Weights of a small image diffusion model: 11M parameters.
Rows from block 11 of a small image diffusion model, named by matrix and row number. Rows with one number within an expert belong to one neuron, the router's apart. Each number is 50 + 15 x the weight over its row's rms, rounded and kept within 0 to 99. All counts start at 0.
Before each expert's rows are labels from the 100 images, of 14976 (inputs lightly noised), where the router gives the expert most weight on average: "strongest on" is what is common among them. Only what is clearly more common there than usual is listed. The data: retinal OCT scans (Kermany 2017). In brackets: how many of the 100, against the usual share in percent.
# router: router (model.blocks.11.mlp.router.weight, 8x192, trained with AdamW), inputs 0-191
# gate: expert gate (model.blocks.11.mlp.gate, 8x192x192), inputs 0-191
# up: expert up (model.blocks.11.mlp.up, 8x192x192), inputs 0-191
# down: expert down (model.blocks.11.mlp.down, 8x192x192, transposed), outputs 0-191

# expert 2
strongest on: finding: normal (82 vs 51.6)
router.2:68 60 40 45 43 52 69 41 35 39 48 26 71 52 62 42 47 26 54 62 40 34 49 62 66 53 63 58 67 67 43 53 53 69 62 49 36 75 50 64 68 66 17 33 39 66 57 70 29 40 50 67 36 39 58 63 29 29 56 40 54 68 59 25 50 31 31 32 62 58 56 61 51 54 66 76 56 50 29 43 37 59 68 30 34 40 39 61 27 36 56 07 45 24 63 35 48 35 28 36 34 49 38 09 51 46 52 64 59 41 34 37 57 09 73 47 30 53 62 67 41 59 32 74 50 42 33 65 62 60 75 26 28 61 50 70 60 75 51 57 52 41 50 51 56 47 28 35 40 41 40 63 46 48 54 34 77 58 31 80 58 39 54 26 53 79 65 37 34 49 39 50 45 69 53 63 51 75 36 66 76 69 41 49 60 34 51 43 32 23 41 45
gate.0:35 63 50 54 71 85 57 40 70 60 20 64 55 36 29 37 71 47 38 82 41 56 52 51 43 23 71 73 63 29 70 22 33 45 35 21 60 67 40 43 53 66 20 73 77 39 33 65 34 61 47 46 71 27 39 50 43 50 30 39 56 45 37 48 67 30 57 51 60 58 56 30 59 41 43 58 49 55 66 52 45 84 48 32 29 36 43 47 51 69 69 43 53 49 86 34 52 77 71 25 67 58 45 45 49 53 20 77 68 43 39 58 58 44 51 33 61 48 65 64 40 74 33 41 38 44 67 46 43 36 62 50 29 40 68 67 42 48 75 79 35 46 49 65 35 73 32 39 64 51 48 39 47 67 62 63 60 60 50 70 47 37 63 33 39 62 60 63 36 67 60 38 49 54 61 43 62 72 55 80 57 49 46 17 50 26 58 72 50 72 63 37
up.0:45 37 31 54 48 50 59 42 45 84 35 36 34 67 58 72 48 47 73 64 47 73 55 63 49 31 32 67 48 70 51 85 36 57 54 39 40 58 52 46 61 43 52 24 67 57 72 46 51 53 51 64 31 63 81 42 56 30 67 70 49 55 51 46 32 52 58 43 62 43 43 55 72 58 37 67 69 43 32 35 62 47 55 62 43 63 57 42 43 57 61 39 35 75 74 74 80 54 53 89 32 46 84 60 51 72 50 32 45 82 46 23 29 62 62 38 37 68 58 64 43 28 52 36 49 24 73 47 39 51 57 42 51 24 44 62 48 68 49 49 74 32 50 33 40 20 61 53 43 38 72 52 43 42 44 66 05 31 48 30 59 52 52 44 44 56 48 44 64 36 19 70 47 48 54 57 00 37 70 40 60 52 31 52 38 38 50 58 62 36 56 40
down.0:44 70 54 54 54 48 52 39 50 52 60 40 51 46 50 33 41 29 43 55 51 36 79 53 77 74 60 70 57 60 51 53 34 28 44 64 49 67 57 49 56 45 28 66 34 48 41 28 56 64 61 42 44 21 13 50 40 52 49 56 59 43 22 43 75 52 19 60 40 44 27 44 68 61 58 28 40 60 64 75 49 60 49 52 39 59 69 54 51 71 24 44 59 30 42 07 37 51 69 32 56 86 40 41 46 56 42 57 42 43 59 50 31 42 60 85 48 52 57 29 43 64 57 29 47 42 55 30 63 44 49 62 36 67 59 25 57 61 42 48 48 52 40 45 60 40 35 32 60 70 74 60 35 58 42 50 74 49 29 69 44 45 48 85 44 67 39 35 60 57 72 63 44 40 41 26 86 48 68 99 67 74 60 58 65 56 61 38 34 69 28 71
gate.1:42 46 55 47 50 40 76 40 59 46 57 51 73 54 41 89 33 41 44 53 66 61 45 63 66 71 69 35 57 63 39 64 56 35 65 39 52 47 56 67 49 37 52 20 53 55 67 26 45 62 87 63 22 36 72 60 54 49 52 73 57 50 34 25 25 20 58 27 40 66 43 72 74 62 55 59 60 30 39 52 53 38 52 57 47 30 35 63 53 37 04 42 41 47 75 71 50 59 35 56 51 52 58 74 54 82 49 16 25 69 36 50 47 48 42 48 37 40 48 43 62 61 47 47 70 69 53 17 55 51 35 39 54 56 42 46 55 65 27 41 60 63 58 51 41 57 74 28 55 47 47 40 53 32 72 78 41 52 27 42 32 53 27 75 30 75 45 48 82 60 53 41 45 64 42 93 59 52 79 30 58 53 64 44 58 51 49 44 59 48 60 64
up.1:41 50 50 48 40 57 32 56 30 51 63 44 28 42 47 20 76 45 63 49 43 49 58 21 45 28 49 74 30 35 51 29 52 80 26 57 41 52 35 41 42 52 52 56 66 38 57 99 56 49 15 45 48 60 59 39 36 54 55 32 61 32 60 91 93 64 48 76 59 45 58 36 40 51 54 38 54 67 66 54 62 55 46 49 52 62 60 62 37 54 86 49 54 38 44 31 38 46 77 20 61 35 54 36 52 27 51 79 59 35 55 40 60 61 29 39 86 52 64 63 44 33 26 54 56 33 46 73 43 63 57 61 28 51 72 42 45 50 65 68 50 41 25 29 60 60 27 57 69 22 58 65 38 70 24 27 41 52 57 50 59 56 57 38 59 59 62 59 43 46 54 56 35 42 64 03 42 69 37 54 66 49 37 48 55 34 55 53 43 57 38 50
down.1:32 80 65 33 63 43 60 25 50 66 45 46 62 37 34 53 48 47 47 42 61 41 35 81 49 64 59 61 75 56 64 47 46 56 85 45 66 26 70 42 44 50 42 17 56 50 40 04 50 35 61 62 75 43 65 70 70 49 68 26 30 73 47 27 32 34 45 57 55 69 52 41 37 60 42 55 44 55 43 45 48 54 26 44 51 45 12 62 51 30 30 57 32 52 62 39 51 58 46 62 43 62 57 50 17 39 63 58 35 63 44 56 41 78 64 46 44 46 65 37 55 70 54 54 44 42 66 37 68 38 62 16 70 63 43 37 87 55 45 63 58 72 62 42 65 52 71 32 23 38 56 47 69 27 63 43 72 39 66 47 45 64 60 54 46 42 36 46 44 65 69 23 41 64 24 78 75 55 68 18 48 50 39 39 44 58 27 44 73 48 57 38
gate.2:75 63 62 67 50 52 60 44 31 64 43 36 41 40 41 72 52 63 41 33 56 68 23 33 42 40 50 42 68 32 56 46 33 59 50 65 63 36 59 56 40 47 44 47 34 44 41 64 37 74 58 43 57 41 55 47 68 35 35 61 44 65 32 38 37 60 65 39 35 54 48 58 41 58 43 14 76 52 51 61 16 48 72 60 55 54 62 38 79 56 21 60 30 58 80 61 66 47 44 54 56 66 26 18 79 54 59 17 34 61 41 51 41 45 56 37 24 63 38 66 24 46 39 53 52 39 72 47 78 79 58 42 46 24 52 46 50 43 33 41 22 59 67 43 35 47 16 43 71 57 36 47 50 18 40 64 27 59 63 62 61 24 41 41 37 71 32 86 49 47 56 45 52 10 45 62 52 24 64 48 39 56 39 46 77 58 25 55 46 47 73 59
up.2:07 52 40 30 43 66 46 53 45 31 52 52 22 65 49 20 63 55 70 58 60 39 64 48 60 64 62 63 46 43 56 35 59 55 32 49 66 52 34 48 66 35 56 26 62 66 58 39 63 43 42 47 42 56 52 32 52 57 58 33 34 23 44 71 44 46 41 74 45 44 42 65 53 42 79 83 45 47 49 22 71 42 36 45 40 38 33 51 22 48 64 45 60 57 30 32 39 30 34 48 38 63 78 55 59 45 48 62 71 35 76 25 40 45 60 77 66 57 56 36 50 57 72 42 55 62 35 62 25 46 44 60 61 71 50 61 74 43 68 59 70 44 21 65 73 60 62 41 39 22 51 58 56 49 43 53 71 40 12 30 48 68 40 59 79 34 61 47 51 59 57 50 33 70 31 35 55 65 39 62 70 51 59 27 24 59 84 34 40 39 42 12
down.2:74 56 49 34 37 51 46 69 28 72 54 34 46 39 62 81 67 69 55 43 54 56 55 23 32 33 51 37 62 46 48 50 58 68 33 50 47 36 69 66 48 40 33 46 47 54 42 54 63 58 57 28 69 49 42 41 67 35 31 43 57 62 32 54 49 69 49 44 38 79 52 50 30 30 52 35 59 38 51 58 32 59 67 39 38 51 77 52 58 19 44 45 08 35 18 62 59 66 55 61 32 79 54 26 46 59 32 30 51 74 27 76 42 34 36 19 18 49 51 47 33 69 75 60 66 43 49 61 61 73 64 39 26 43 65 49 40 29 39 41 29 62 76 28 81 40 26 59 66 43 62 50 58 31 34 54 38 69 45 57 81 30 30 50 45 62 67 52 58 37 63 61 52 52 56 56 59 34 43 54 42 56 57 12 42 54 24 43 53 24 64 50

# expert 7
strongest on: finding: diabetic macular edema (30 vs 11.7)
router.7:42 41 56 41 30 57 46 47 38 64 56 73 32 38 24 33 62 46 71 52 54 47 63 43 42 59 46 31 55 50 29 44 62 46 46 35 76 22 43 87 62 45 35 54 50 21 49 46 59 72 80 46 57 46 33 44 60 52 84 62 20 48 28 61 27 59 60 62 52 22 50 30 39 71 53 62 23 22 71 61 32 51 41 48 47 72 70 34 33 37 60 41 35 68 32 51 54 46 80 34 71 44 30 58 53 57 40 60 36 42 54 74 31 55 56 52 46 60 54 54 73 68 53 51 21 69 52 41 40 71 29 51 53 25 63 64 49 56 55 79 71 55 45 38 10 43 70 73 63 45 46 63 64 42 76 53 58 45 52 51 29 45 54 56 46 64 49 60 57 44 47 27 85 62 33 54 55 23 72 46 73 28 58 47 38 68 64 42 50 29 64 24
gate.0:61 44 67 53 41 40 61 58 27 55 41 49 62 41 42 40 21 38 66 45 53 47 78 31 73 28 54 49 73 34 29 69 41 66 61 73 64 56 55 80 30 61 52 53 36 57 65 46 51 55 77 43 58 50 67 46 46 57 45 27 47 41 27 37 28 46 59 68 54 64 27 32 51 42 51 54 64 37 38 35 62 63 43 44 79 33 12 58 53 24 49 65 56 45 53 72 43 64 15 57 45 23 43 51 63 31 54 89 71 40 56 45 81 80 64 47 43 68 80 53 40 72 09 49 64 26 66 61 48 49 39 28 59 71 40 35 53 64 40 50 61 61 54 26 67 41 33 54 64 51 50 51 68 57 45 43 55 55 47 58 42 65 45 46 65 46 40 40 55 43 61 26 78 44 60 61 20 72 44 41 72 73 65 24 60 51 61 29 50 21 43 56
up.0:59 47 71 53 49 47 53 34 43 34 54 62 65 34 45 61 40 24 46 60 52 51 60 15 69 27 54 42 49 36 39 59 55 43 51 55 42 71 51 27 02 61 77 46 36 78 63 58 33 53 60 65 65 59 96 36 47 50 42 54 63 32 31 37 40 28 72 49 48 31 36 59 25 43 53 54 68 51 33 36 64 62 40 54 58 40 27 48 49 40 58 46 49 38 40 45 13 54 28 62 30 53 36 32 52 45 45 73 80 33 39 51 82 63 59 53 53 42 74 56 31 74 22 74 62 31 47 59 59 45 35 33 56 60 50 68 62 72 54 61 57 49 46 73 58 20 36 46 59 52 34 54 72 61 58 73 43 53 50 41 56 59 33 55 53 33 44 33 50 38 71 28 45 74 56 50 34 66 44 36 79 75 45 16 54 27 62 59 64 26 47 69
down.0:42 56 48 59 56 45 54 46 37 49 60 38 47 70 52 51 53 45 38 35 27 28 51 83 56 41 54 57 41 36 38 41 39 58 75 49 50 35 58 36 65 44 45 72 51 53 31 29 62 65 40 34 26 54 31 39 63 58 81 75 39 66 63 51 58 58 41 37 25 41 51 39 74 77 36 55 05 45 66 55 48 51 53 40 56 28 33 50 32 40 78 45 76 37 60 53 77 28 49 50 69 74 78 75 66 63 62 48 40 26 65 59 36 48 61 53 67 45 18 30 76 31 50 27 46 55 67 64 43 34 65 84 36 49 73 27 41 35 42 34 25 50 32 30 66 58 59 50 56 33 76 60 62 47 19 62 48 48 51 69 48 49 49 55 71 43 28 79 60 78 48 72 52 38 47 44 61 30 46 50 37 61 18 53 49 52 43 67 47 42 45 79
gate.1:34 52 55 59 43 37 76 55 20 47 23 52 66 29 35 46 59 56 57 74 42 32 78 49 85 65 46 41 28 37 47 60 40 44 24 69 40 39 51 42 47 54 70 71 70 70 50 33 43 43 60 62 40 34 52 58 65 65 55 47 31 83 64 51 63 48 37 42 44 60 44 38 40 42 36 61 34 44 52 39 40 49 65 44 81 54 65 34 57 51 60 58 25 62 27 62 38 19 38 62 84 51 49 47 17 36 45 54 08 55 56 65 52 58 66 36 45 48 53 33 58 76 52 46 19 32 49 60 69 62 48 51 58 24 74 17 99 32 51 70 37 44 61 30 49 58 53 45 39 50 44 62 39 30 67 53 64 65 56 70 26 52 41 40 62 21 41 66 43 64 35 21 55 49 41 37 55 43 58 34 31 50 72 38 67 60 42 67 63 55 50 53
up.1:77 33 27 63 59 65 33 45 75 54 59 24 40 55 62 61 42 44 48 43 60 62 40 46 30 41 39 65 60 65 33 37 61 46 55 35 53 42 38 58 61 45 50 38 54 37 54 82 32 61 68 58 43 48 48 58 44 51 45 51 59 25 30 68 37 45 77 50 62 28 48 82 66 40 56 63 58 68 54 60 54 60 45 64 54 66 54 40 35 42 35 61 59 52 65 41 27 89 78 57 09 41 52 66 75 51 57 30 76 42 32 35 53 61 35 64 47 53 45 67 21 22 19 61 46 90 55 21 38 50 68 63 39 67 21 74 37 79 42 46 86 60 50 45 23 43 56 49 37 47 71 34 51 64 34 57 34 44 50 49 84 52 51 56 44 62 72 43 38 27 37 61 37 42 63 70 39 41 47 73 71 59 42 50 22 51 63 46 48 57 43 53
down.1:25 55 60 23 55 45 71 48 51 34 63 71 63 38 45 56 34 52 43 39 22 31 57 63 66 59 12 44 47 41 41 43 51 66 57 56 47 52 46 61 41 55 57 71 50 52 52 25 53 37 46 63 41 37 58 41 66 63 68 51 53 89 57 23 57 44 41 33 29 40 77 28 52 45 60 32 37 35 42 46 42 40 47 45 66 67 30 62 61 44 48 54 42 44 68 60 63 52 23 60 88 47 39 54 47 51 13 67 13 56 74 76 46 46 57 56 52 51 60 20 93 60 58 33 62 22 44 76 41 49 09 29 77 39 66 31 66 45 44 50 45 47 40 40 38 68 54 65 52 34 49 44 56 55 59 55 90 63 43 67 31 51 72 55 69 50 59 52 57 67 43 47 55 67 49 23 34 53 36 45 55 25 78 31 44 50 31 63 38 60 42 38
gate.2:70 54 51 32 47 26 52 29 47 79 30 62 44 48 39 58 35 47 34 82 37 60 30 66 40 68 77 67 52 38 67 15 24 35 40 66 29 29 53 27 27 34 24 52 49 57 39 62 68 22 65 43 54 59 34 64 48 76 46 71 71 41 45 82 55 37 65 54 84 37 58 20 56 60 52 46 48 30 39 36 52 68 38 46 55 62 30 62 44 39 52 61 60 46 52 45 79 70 49 35 24 32 60 35 53 62 39 37 53 35 38 70 45 59 43 41 79 53 21 77 42 56 52 51 40 38 54 52 73 24 62 69 51 39 48 46 70 74 84 49 40 58 41 35 63 44 32 33 39 49 64 48 66 52 36 38 58 51 38 46 47 78 60 54 35 59 46 54 63 48 42 82 27 12 57 39 59 37 64 57 60 49 56 39 62 28 56 53 61 48 53 34
up.2:69 56 27 25 56 32 53 22 54 75 36 70 36 58 50 66 24 41 29 88 40 68 15 52 34 82 75 42 52 42 48 11 49 32 33 75 38 17 52 29 39 35 31 52 49 53 30 45 61 36 65 47 51 61 34 60 38 71 28 61 79 62 60 64 51 46 49 69 87 37 48 20 56 74 26 41 51 37 26 40 62 61 44 49 59 56 48 71 44 25 51 72 64 46 46 37 77 56 44 42 32 40 67 49 57 58 62 44 60 47 41 70 58 66 57 44 67 47 29 73 45 56 48 47 31 51 63 48 56 38 51 56 58 46 54 48 52 63 78 65 43 62 39 36 70 48 24 40 43 63 68 43 50 49 45 48 48 56 38 43 44 58 55 64 33 50 44 60 66 55 45 75 36 28 69 33 56 11 76 51 73 64 31 29 56 47 57 58 50 41 66 46
down.2:40 61 59 40 46 51 38 59 46 24 43 60 33 68 55 67 62 43 53 46 53 47 39 29 64 42 40 30 52 25 27 20 67 59 78 44 73 62 39 43 50 19 60 80 36 63 64 59 58 52 52 58 44 65 46 51 51 71 27 24 34 34 49 30 38 61 48 54 39 23 55 58 69 64 59 60 53 69 64 59 31 59 50 58 47 56 79 30 32 15 43 31 75 39 78 69 47 35 44 54 56 88 40 68 13 48 48 40 57 63 65 38 59 57 50 62 42 65 45 39 56 92 59 59 69 48 81 49 36 57 61 55 58 44 37 34 67 55 55 49 49 43 60 51 40 64 49 33 41 58 62 43 38 48 55 83 21 58 47 60 42 70 33 59 30 38 53 31 26 68 70 55 33 71 70 45 54 54 62 75 56 43 50 30 45 31 63 33 60 41 94 58

# expert 3
strongest on: finding: normal (87 vs 51.6)
router.3:55 62 62 54 77 35 26 46 23 62 42 52 68 51 21 46 62 32 76 24 52 41 59 31 25 23 25 46 49 08 13 76 46 32 64 63 53 58 57 56 48 48 44 77 32 35 47 58 63 39 47 40 60 52 20 23 46 47 68 57 61 58 19 60 42 35 64 48 41 46 49 36 43 52 62 46 32 51 67 61 17 55 68 65 52 40 59 53 62 55 65 35 34 70 63 32 43 56 53 54 50 38 67 67 21 42 27 74 67 38 59 76 38 66 44 43 72 56 41 58 62 60 20 55 40 54 53 30 60 47 49 63 86 57 45 40 41 40 63 60 58 53 49 46 63 48 86 60 65 60 56 45 50 53 48 44 35 20 74 40 54 63 58 73 36 22 64 40 48 35 61 27 58 59 72 67 48 46 35 38 37 27 46 41 43 44 35 35 45 77 67 57
gate.0:41 44 34 62 48 24 24 52 46 41 38 51 72 64 52 49 41 62 53 75 36 49 52 65 77 75 46 71 72 37 68 44 56 49 37 23 27 35 49 80 47 66 60 39 43 64 52 47 51 50 59 51 63 58 65 40 33 37 51 58 68 46 62 45 64 33 19 30 36 60 77 42 53 59 66 53 53 63 44 57 35 54 58 50 66 40 55 68 65 08 62 68 68 57 30 63 51 44 42 69 28 43 40 40 50 47 64 54 63 80 29 28 63 64 56 55 33 59 57 34 49 58 67 37 99 53 60 60 71 44 45 49 34 49 52 36 39 73 66 49 38 64 41 52 15 93 65 55 59 47 43 63 38 58 47 66 22 59 33 46 72 53 24 28 30 65 53 53 50 43 23 73 45 64 33 41 67 55 52 54 39 27 56 56 68 59 57 21 35 27 53 65
up.0:33 46 35 60 39 50 47 42 63 40 76 99 39 63 53 43 59 45 58 27 30 46 35 63 43 66 51 42 44 48 29 49 34 57 40 47 64 62 34 25 65 69 55 43 66 59 35 60 60 56 25 54 61 18 41 63 59 61 40 49 48 49 45 43 93 53 71 44 66 11 55 35 38 11 46 28 63 73 53 59 40 57 60 31 59 36 40 57 45 17 52 52 55 53 27 81 42 24 55 67 41 84 66 32 50 60 94 62 77 39 48 54 37 80 47 43 48 49 43 26 73 50 64 18 47 65 40 61 73 26 56 44 48 52 78 53 45 27 50 50 53 53 65 56 20 34 49 47 53 62 63 46 57 30 62 46 63 43 56 60 63 69 43 62 59 47 64 55 46 41 40 43 39 42 49 45 74 44 25 51 58 49 50 47 60 44 18 46 37 39 38 35
down.0:41 65 43 41 35 19 70 50 42 54 41 60 56 45 77 71 34 73 45 31 66 52 17 58 60 61 34 53 65 54 73 72 36 55 51 63 63 76 82 39 57 47 43 45 63 60 37 83 48 48 43 54 67 47 44 45 45 43 41 62 56 73 63 54 23 58 66 78 49 50 30 50 46 36 20 45 30 32 66 63 48 75 65 55 61 41 68 72 63 40 44 51 30 49 50 59 33 43 64 42 52 46 27 38 32 44 44 74 65 13 55 33 17 67 37 54 43 42 35 38 69 21 68 46 44 63 29 56 38 36 71 51 61 88 66 40 68 50 45 44 75 40 54 29 39 28 68 75 28 77 35 34 37 19 54 35 55 62 86 35 45 49 66 43 53 49 60 58 62 57 62 40 31 51 47 44 67 71 54 60 40 56 50 51 40 40 51 77 44 30 46 57
gate.1:28 65 61 36 23 38 47 48 48 43 47 64 53 62 36 35 29 19 37 55 35 61 52 80 24 58 53 40 36 47 38 54 61 38 37 43 51 35 33 62 36 58 48 56 58 35 61 41 63 45 63 45 46 44 54 38 17 87 22 26 62 15 31 37 55 96 44 49 45 57 69 65 39 32 54 29 61 63 66 62 28 57 68 35 40 63 45 34 44 33 39 52 43 73 43 14 47 34 34 53 34 33 58 51 71 59 43 49 50 64 36 59 56 61 40 81 40 68 40 45 69 47 24 52 39 46 74 61 76 78 34 58 56 44 58 63 54 28 51 41 39 50 45 59 27 29 49 60 64 58 26 22 40 59 79 55 55 30 17 40 21 61 75 61 59 51 67 54 42 57 64 45 50 49 76 52 44 41 63 42 64 79 37 37 68 58 62 46 48 47 40 40
up.1:68 32 43 58 62 40 63 79 32 55 75 42 41 40 41 59 47 91 68 42 45 24 61 22 77 52 25 49 46 28 38 48 65 54 57 59 68 28 84 53 49 56 56 54 63 54 60 48 73 60 22 62 32 76 51 51 51 61 37 28 41 40 46 58 51 50 60 25 44 62 31 06 45 30 36 65 48 75 43 59 46 36 38 45 76 56 63 42 44 81 43 21 47 60 60 43 44 54 52 40 62 54 47 75 46 45 42 38 47 32 75 39 37 47 61 77 71 50 63 77 30 77 39 37 34 34 38 30 46 69 65 42 64 57 70 39 56 54 66 64 58 52 24 49 38 66 43 31 68 79 56 61 47 47 26 63 75 45 28 28 53 41 39 46 48 48 61 38 45 22 50 56 46 68 45 20 55 27 55 36 61 56 42 54 80 43 42 36 52 68 55 48
down.1:55 57 39 57 48 56 36 35 53 62 70 30 53 56 60 37 60 50 50 29 65 47 56 49 41 52 72 83 21 31 43 80 23 42 25 35 60 65 43 63 65 49 53 40 42 36 41 62 37 35 36 56 44 16 45 63 59 51 50 52 48 39 40 82 73 71 44 22 81 44 51 48 23 44 77 63 34 58 60 46 60 52 30 23 64 55 35 57 67 11 66 57 54 65 31 34 51 53 50 40 36 40 62 38 56 53 53 58 79 45 57 56 64 51 58 22 47 44 20 46 32 24 29 58 33 72 61 63 62 54 30 40 52 56 32 70 52 25 37 34 56 67 70 65 62 41 70 54 31 53 48 39 51 67 72 42 40 71 40 46 79 61 82 46 22 41 61 46 62 49 53 45 72 46 87 58 17 65 49 41 40 63 44 51 57 48 59 82 50 52 34 42
gate.2:41 40 30 39 58 41 39 58 43 64 83 26 59 39 37 55 62 54 69 32 49 46 32 42 40 36 64 32 48 52 50 40 40 31 81 54 75 36 55 55 44 67 70 53 65 43 45 72 53 38 47 54 73 45 52 17 57 54 40 77 60 64 54 53 39 68 36 44 71 89 24 51 56 52 62 41 51 66 50 64 53 60 46 36 31 46 58 53 34 55 11 35 51 63 62 38 51 63 49 41 45 44 49 87 60 51 33 69 46 63 78 63 31 39 68 21 53 55 32 59 47 76 55 66 74 26 44 41 57 44 74 60 38 22 57 35 48 44 55 39 38 63 63 25 43 65 49 30 81 33 40 70 44 59 51 67 54 61 35 59 27 52 53 93 63 26 52 58 34 58 76 51 51 61 14 23 49 52 66 32 41 48 75 51 37 58 69 51 42 41 28 39
up.2:39 29 41 35 57 40 81 37 43 29 64 65 51 34 72 52 34 60 44 30 40 63 58 51 39 27 56 19 61 69 49 33 41 47 27 43 29 63 41 55 38 69 40 70 78 49 40 42 40 39 75 58 43 35 44 59 26 47 44 44 51 39 63 69 70 36 47 60 44 54 93 50 65 54 43 85 29 43 62 73 35 52 29 43 44 56 59 53 60 60 36 78 34 61 68 85 48 99 73 21 74 27 67 36 25 48 44 40 45 36 24 43 34 51 45 46 58 51 59 56 57 31 72 55 50 21 41 21 51 57 65 39 48 55 47 34 59 45 67 34 50 46 51 34 40 47 71 55 46 31 45 39 56 46 41 52 69 53 68 56 53 53 54 61 54 27 53 37 69 28 51 49 09 59 77 38 47 44 36 45 48 52 87 52 59 36 46 50 47 69 47 41
down.2:53 94 38 73 69 39 52 34 46 28 41 36 22 75 38 54 46 56 27 58 59 64 29 36 55 50 33 71 13 48 63 25 67 49 62 53 49 48 68 57 35 41 40 29 43 42 50 54 41 42 49 33 38 50 43 64 65 30 55 38 53 51 57 25 05 50 72 72 39 56 53 56 68 56 63 55 72 39 46 35 57 37 72 44 77 59 48 57 54 53 59 33 58 52 12 46 47 67 35 49 39 42 65 42 77 71 54 21 60 48 75 37 22 50 79 29 41 36 24 54 49 40 61 53 66 90 43 60 47 66 38 34 54 44 49 50 56 57 39 42 37 69 58 47 75 45 40 34 57 16 47 40 57 43 53 57 52 45 24 21 43 47 53 42 53 57 51 42 59 61 13 50 22 42 66 51 58 39 52 50 40 66 54 70 50 56 76 50 71 24 53 64