From a checkpoint of a small image diffusion model.
Training: soap at rate 0.0021, batches of 64.
Rows from expert 4 of block 9, named by matrix and row number. Rows with one number belong to one neuron. Each number is 500 + 50 x the weight over its row's rms, rounded and kept within 0 to 999. All counts start at 0. Numbers have three digits each.
# gate: expert gate (model.blocks.9.mlp.gate, 8x192x192), inputs 144-191
# up: expert up (model.blocks.9.mlp.up, 8x192x192), inputs 144-191
# down: expert down (model.blocks.9.mlp.down, 8x192x192, transposed), outputs 144-191
gate.112:459472591549474411501499471611418477570473528468440484492531631554548496468611447510586497512533504443446533502449406417553572473522517478531461
up.112:438479582531501406517495497538453478544462490449460545507556615568495536510594505523615510496529501456518515493462409449569607499512559502521494
down.112:512562464471471520492475485546451589487515487568570557562454423523510436582533528548542527539474534592459456519533564470421517540484504510461438
gate.113:526537476485372499441417544566525470550487455518516476547491489435477584595495439590513514446574470479520543444572485403472457466470501501512496
up.113:428412532468556483555548540481468527502543480438477467437577497533507530427486574414532561573433531488474544554409518549453486566537572495433509
down.113:464494451474526505482452497480457518480475487486513533469514497567513488567428518497543465461521471522525559496542503544457477309503366584597498
gate.114:517507440496477542524395491591579371490416587498491399592414483485494552523512518518527515543533557448568470486493383501551536493470520591512426
up.114:573516466501517576438443484599469456480453470507526413489477544502480486410491530518562621486460495566512406471537491421498437525491536538501515
down.114:492439481422493483505559440619536473549532488569430592451497502493423522390561581538501502454431520570449405522540496505491481572476525470454536
gate.115:585487487577482480485521492441520478473538475477517539528543528452485527574506431580494487511485414503444468461533539496486524590513494521460476
up.115:454517446423559496453546487470449561515502494512463468453480409548500466471470536432509565535450531489525470519454524440496487441432543545515523
down.115:563491507540571459535483600450454605447538546563502470522482618549532492532559502481433476425498433528409537509456547481498447527500458522474384
gate.116:511465534474584382497516570546547478371502543556529532435507499506523420466483494566530469402614481476480502466504521524496543479497565423590489
up.116:559539495480423527492498444451502473626512479370488504524472534472343549447559520410477532511442578523533461519486498443512496500527405548429498
down.116:510489483473489355496547547512421549526447471480511482536479501555528481522466492496559516465559566507532447493482585520459559394421435526540457
gate.117:436460476559508509467518533484555534545574435585479491537561508502433588552518447460583479577462542395481475530558383563482486482394484497540469
up.117:587541536452478533506494441504474458444398547406542512457437483499539416467482553562449506419527461600521497462461603447528482504611528486503529
down.117:508548448490616487623523553490463489542453483517497518417591550484489510506456530502596478497473432458529543481555458475545466569519468426605390
gate.118:449461458595506511495491527567500386561504445507433453551464539575446537453455528427552537570588493447508500495510513546492518446503582450560419
up.118:428445450549533495506508507570463449568544416509485497542510555571464562447448551449520495523551443486501594528504523478462529446456573526523418
down.118:508538608445496465556542474519414557461554508500441552571424484582590466587496533581443464427521471459426529541498492440469552532457559544462512
gate.119:547548510425463477518535524504521515564472556479432498521486477528503471567474516437428452433532500431469497591393518405536498562449593467470496
up.119:495519475478515489390430464465474509421472535476482493507478533470468533517498503580421575588364551500515524493485466529536483476535530524411538
down.119:473495442582568593524525479534489485406435510492400529479396588493521485503506493458406536516466465526606543599476537477499510457485417476465480
gate.120:474467447558516525464443528489536509423467490516562508466479446552499453507391507517481484507528488533511460488520528449568426491528418535439623
up.120:557543517526502557484534477450552437512505447520474487418504462493549425482511568588540514561475539539494513472516466545500493572519464503499552
down.120:492402477492497502540452494544508488469514540540482466415469468495526401485472525528502440482392502471482511522549466476458437527514460545560511
gate.121:489425555416615400596579544422501476532486571431417512527538456492476487447523599449478479421469498453520524423574474532494576509555530498576431
up.121:542532407586421613394428473607481499482521467558592489505435544461505496535504408521543577537536537576510481543421539486512441497483488491450572
down.121:465468509456547470496513431490488472452489404426485578488537505468468550465589568514512494531531501448386501415490532500459554486434538513541470
gate.122:497567569577452597495537488507500542474468429523528433540470575373491502456578369512476483534487581575539491545448426471527507592458499486510522
up.122:468428463394588439538459538532496425531515560539465537467519437620530457534534626519546488497531428381451451518533591506467470405536504490515458
down.122:485596528487500530516493552508466465453512438572503493538488403506532617587480500430413509555458408526576484466482456474573468405525484582548484
gate.123:546526489404542448481576416419480589533389438545484499466486492573517535505484561430503480415554460609503539496557459427481529535500464517553481
up.123:515495529552461589511477583582491387491567563436498522549521520426496492504488422572514529583438574409504457456441524564473433499497529485461520
down.123:528534530514508463443560491520609512540483573549563528545476540568493499633438476499472514507497503493479401426407543504630502586482535539543562
gate.124:527439409449436541503501515544528427419494531463487569535422545473482515483517502554564491463537515489400453465433576458528506466567521535493481
up.124:478472400443451522485525509556503461441507511471492581552470564477499493507513426486585476486480508515409476476420558429491516445506520502498437
down.124:480445465628450541450571559433527469650449518501490475539490475593460510520496534509410556522534503482496489498441511565532526541484533418482498
gate.125:511540545489546440495392489526521497568393481415451470430536484512428433503528616492436469474561548548557492459471448514524529467620484498528501
up.125:482526398466561479442469531471496498561439514444446528527525484429429484543484523405471518408527337496412499449457456458433541533497515479461514
down.125:572493493597513556458489463443495477467441522406456559492551475581368384473568547461458487570461380470489469501467537530542502453511480476422427
gate.126:514550503468586475511561489470518582500463459474424467439511514589502459487495411546485458514434484413464545553506466566508488522488480470514584
up.126:442582550462546515579530470482485519544533508522459472397565467578575426583435456522531437507420483446416509575550505587537518497567497498444604
down.126:509509526381469561464547418461522433436440582482476557562471379485508509533416523536528482488594552473475520548503423432403519476569541522562573
gate.127:497526579460550541407503544500433560427375523478493471520569555466530489519432537512548455650453441376553535495489493470505491483467451549480506
up.127:458465504550399375537522448487518413569549560498585502529462446551480537485514575397508533341467546478510419572489507547511530472550638438524501
down.127:558456430493503503485504456505510526430468478403529535449502492452403497452541557466507593495537469452463465537503508501557412545505523484508493
gate.128:507539547441434423573413508537503535457463502522561461596491445607553535494556445507432498531452462565453571520500521478491541556545529541534481
up.128:571581452482552479504485506475520563427474514538484573487490491425467532544480512574476512497563476628479571439488509424498454531520527615385520
down.128:444517452456503541429429438440471484373510485431547401482482539572535557496492456489450499535527486561602455463515424506447414577638307471565548
gate.129:507488473540477482511451465564458382469548564442501532538553595472526477448417561510547498542488531449482535554442511474525553490520561558494553
up.129:523499461484444471474495462598440377454543550435504549543565579476507507468405505496550489527490491482491479570419519502525545465533557541497570
down.129:538597488489497494430514380520402482454482504486524465512449482589544475541465578533424482618442513466515523507563521440469439504409514498507413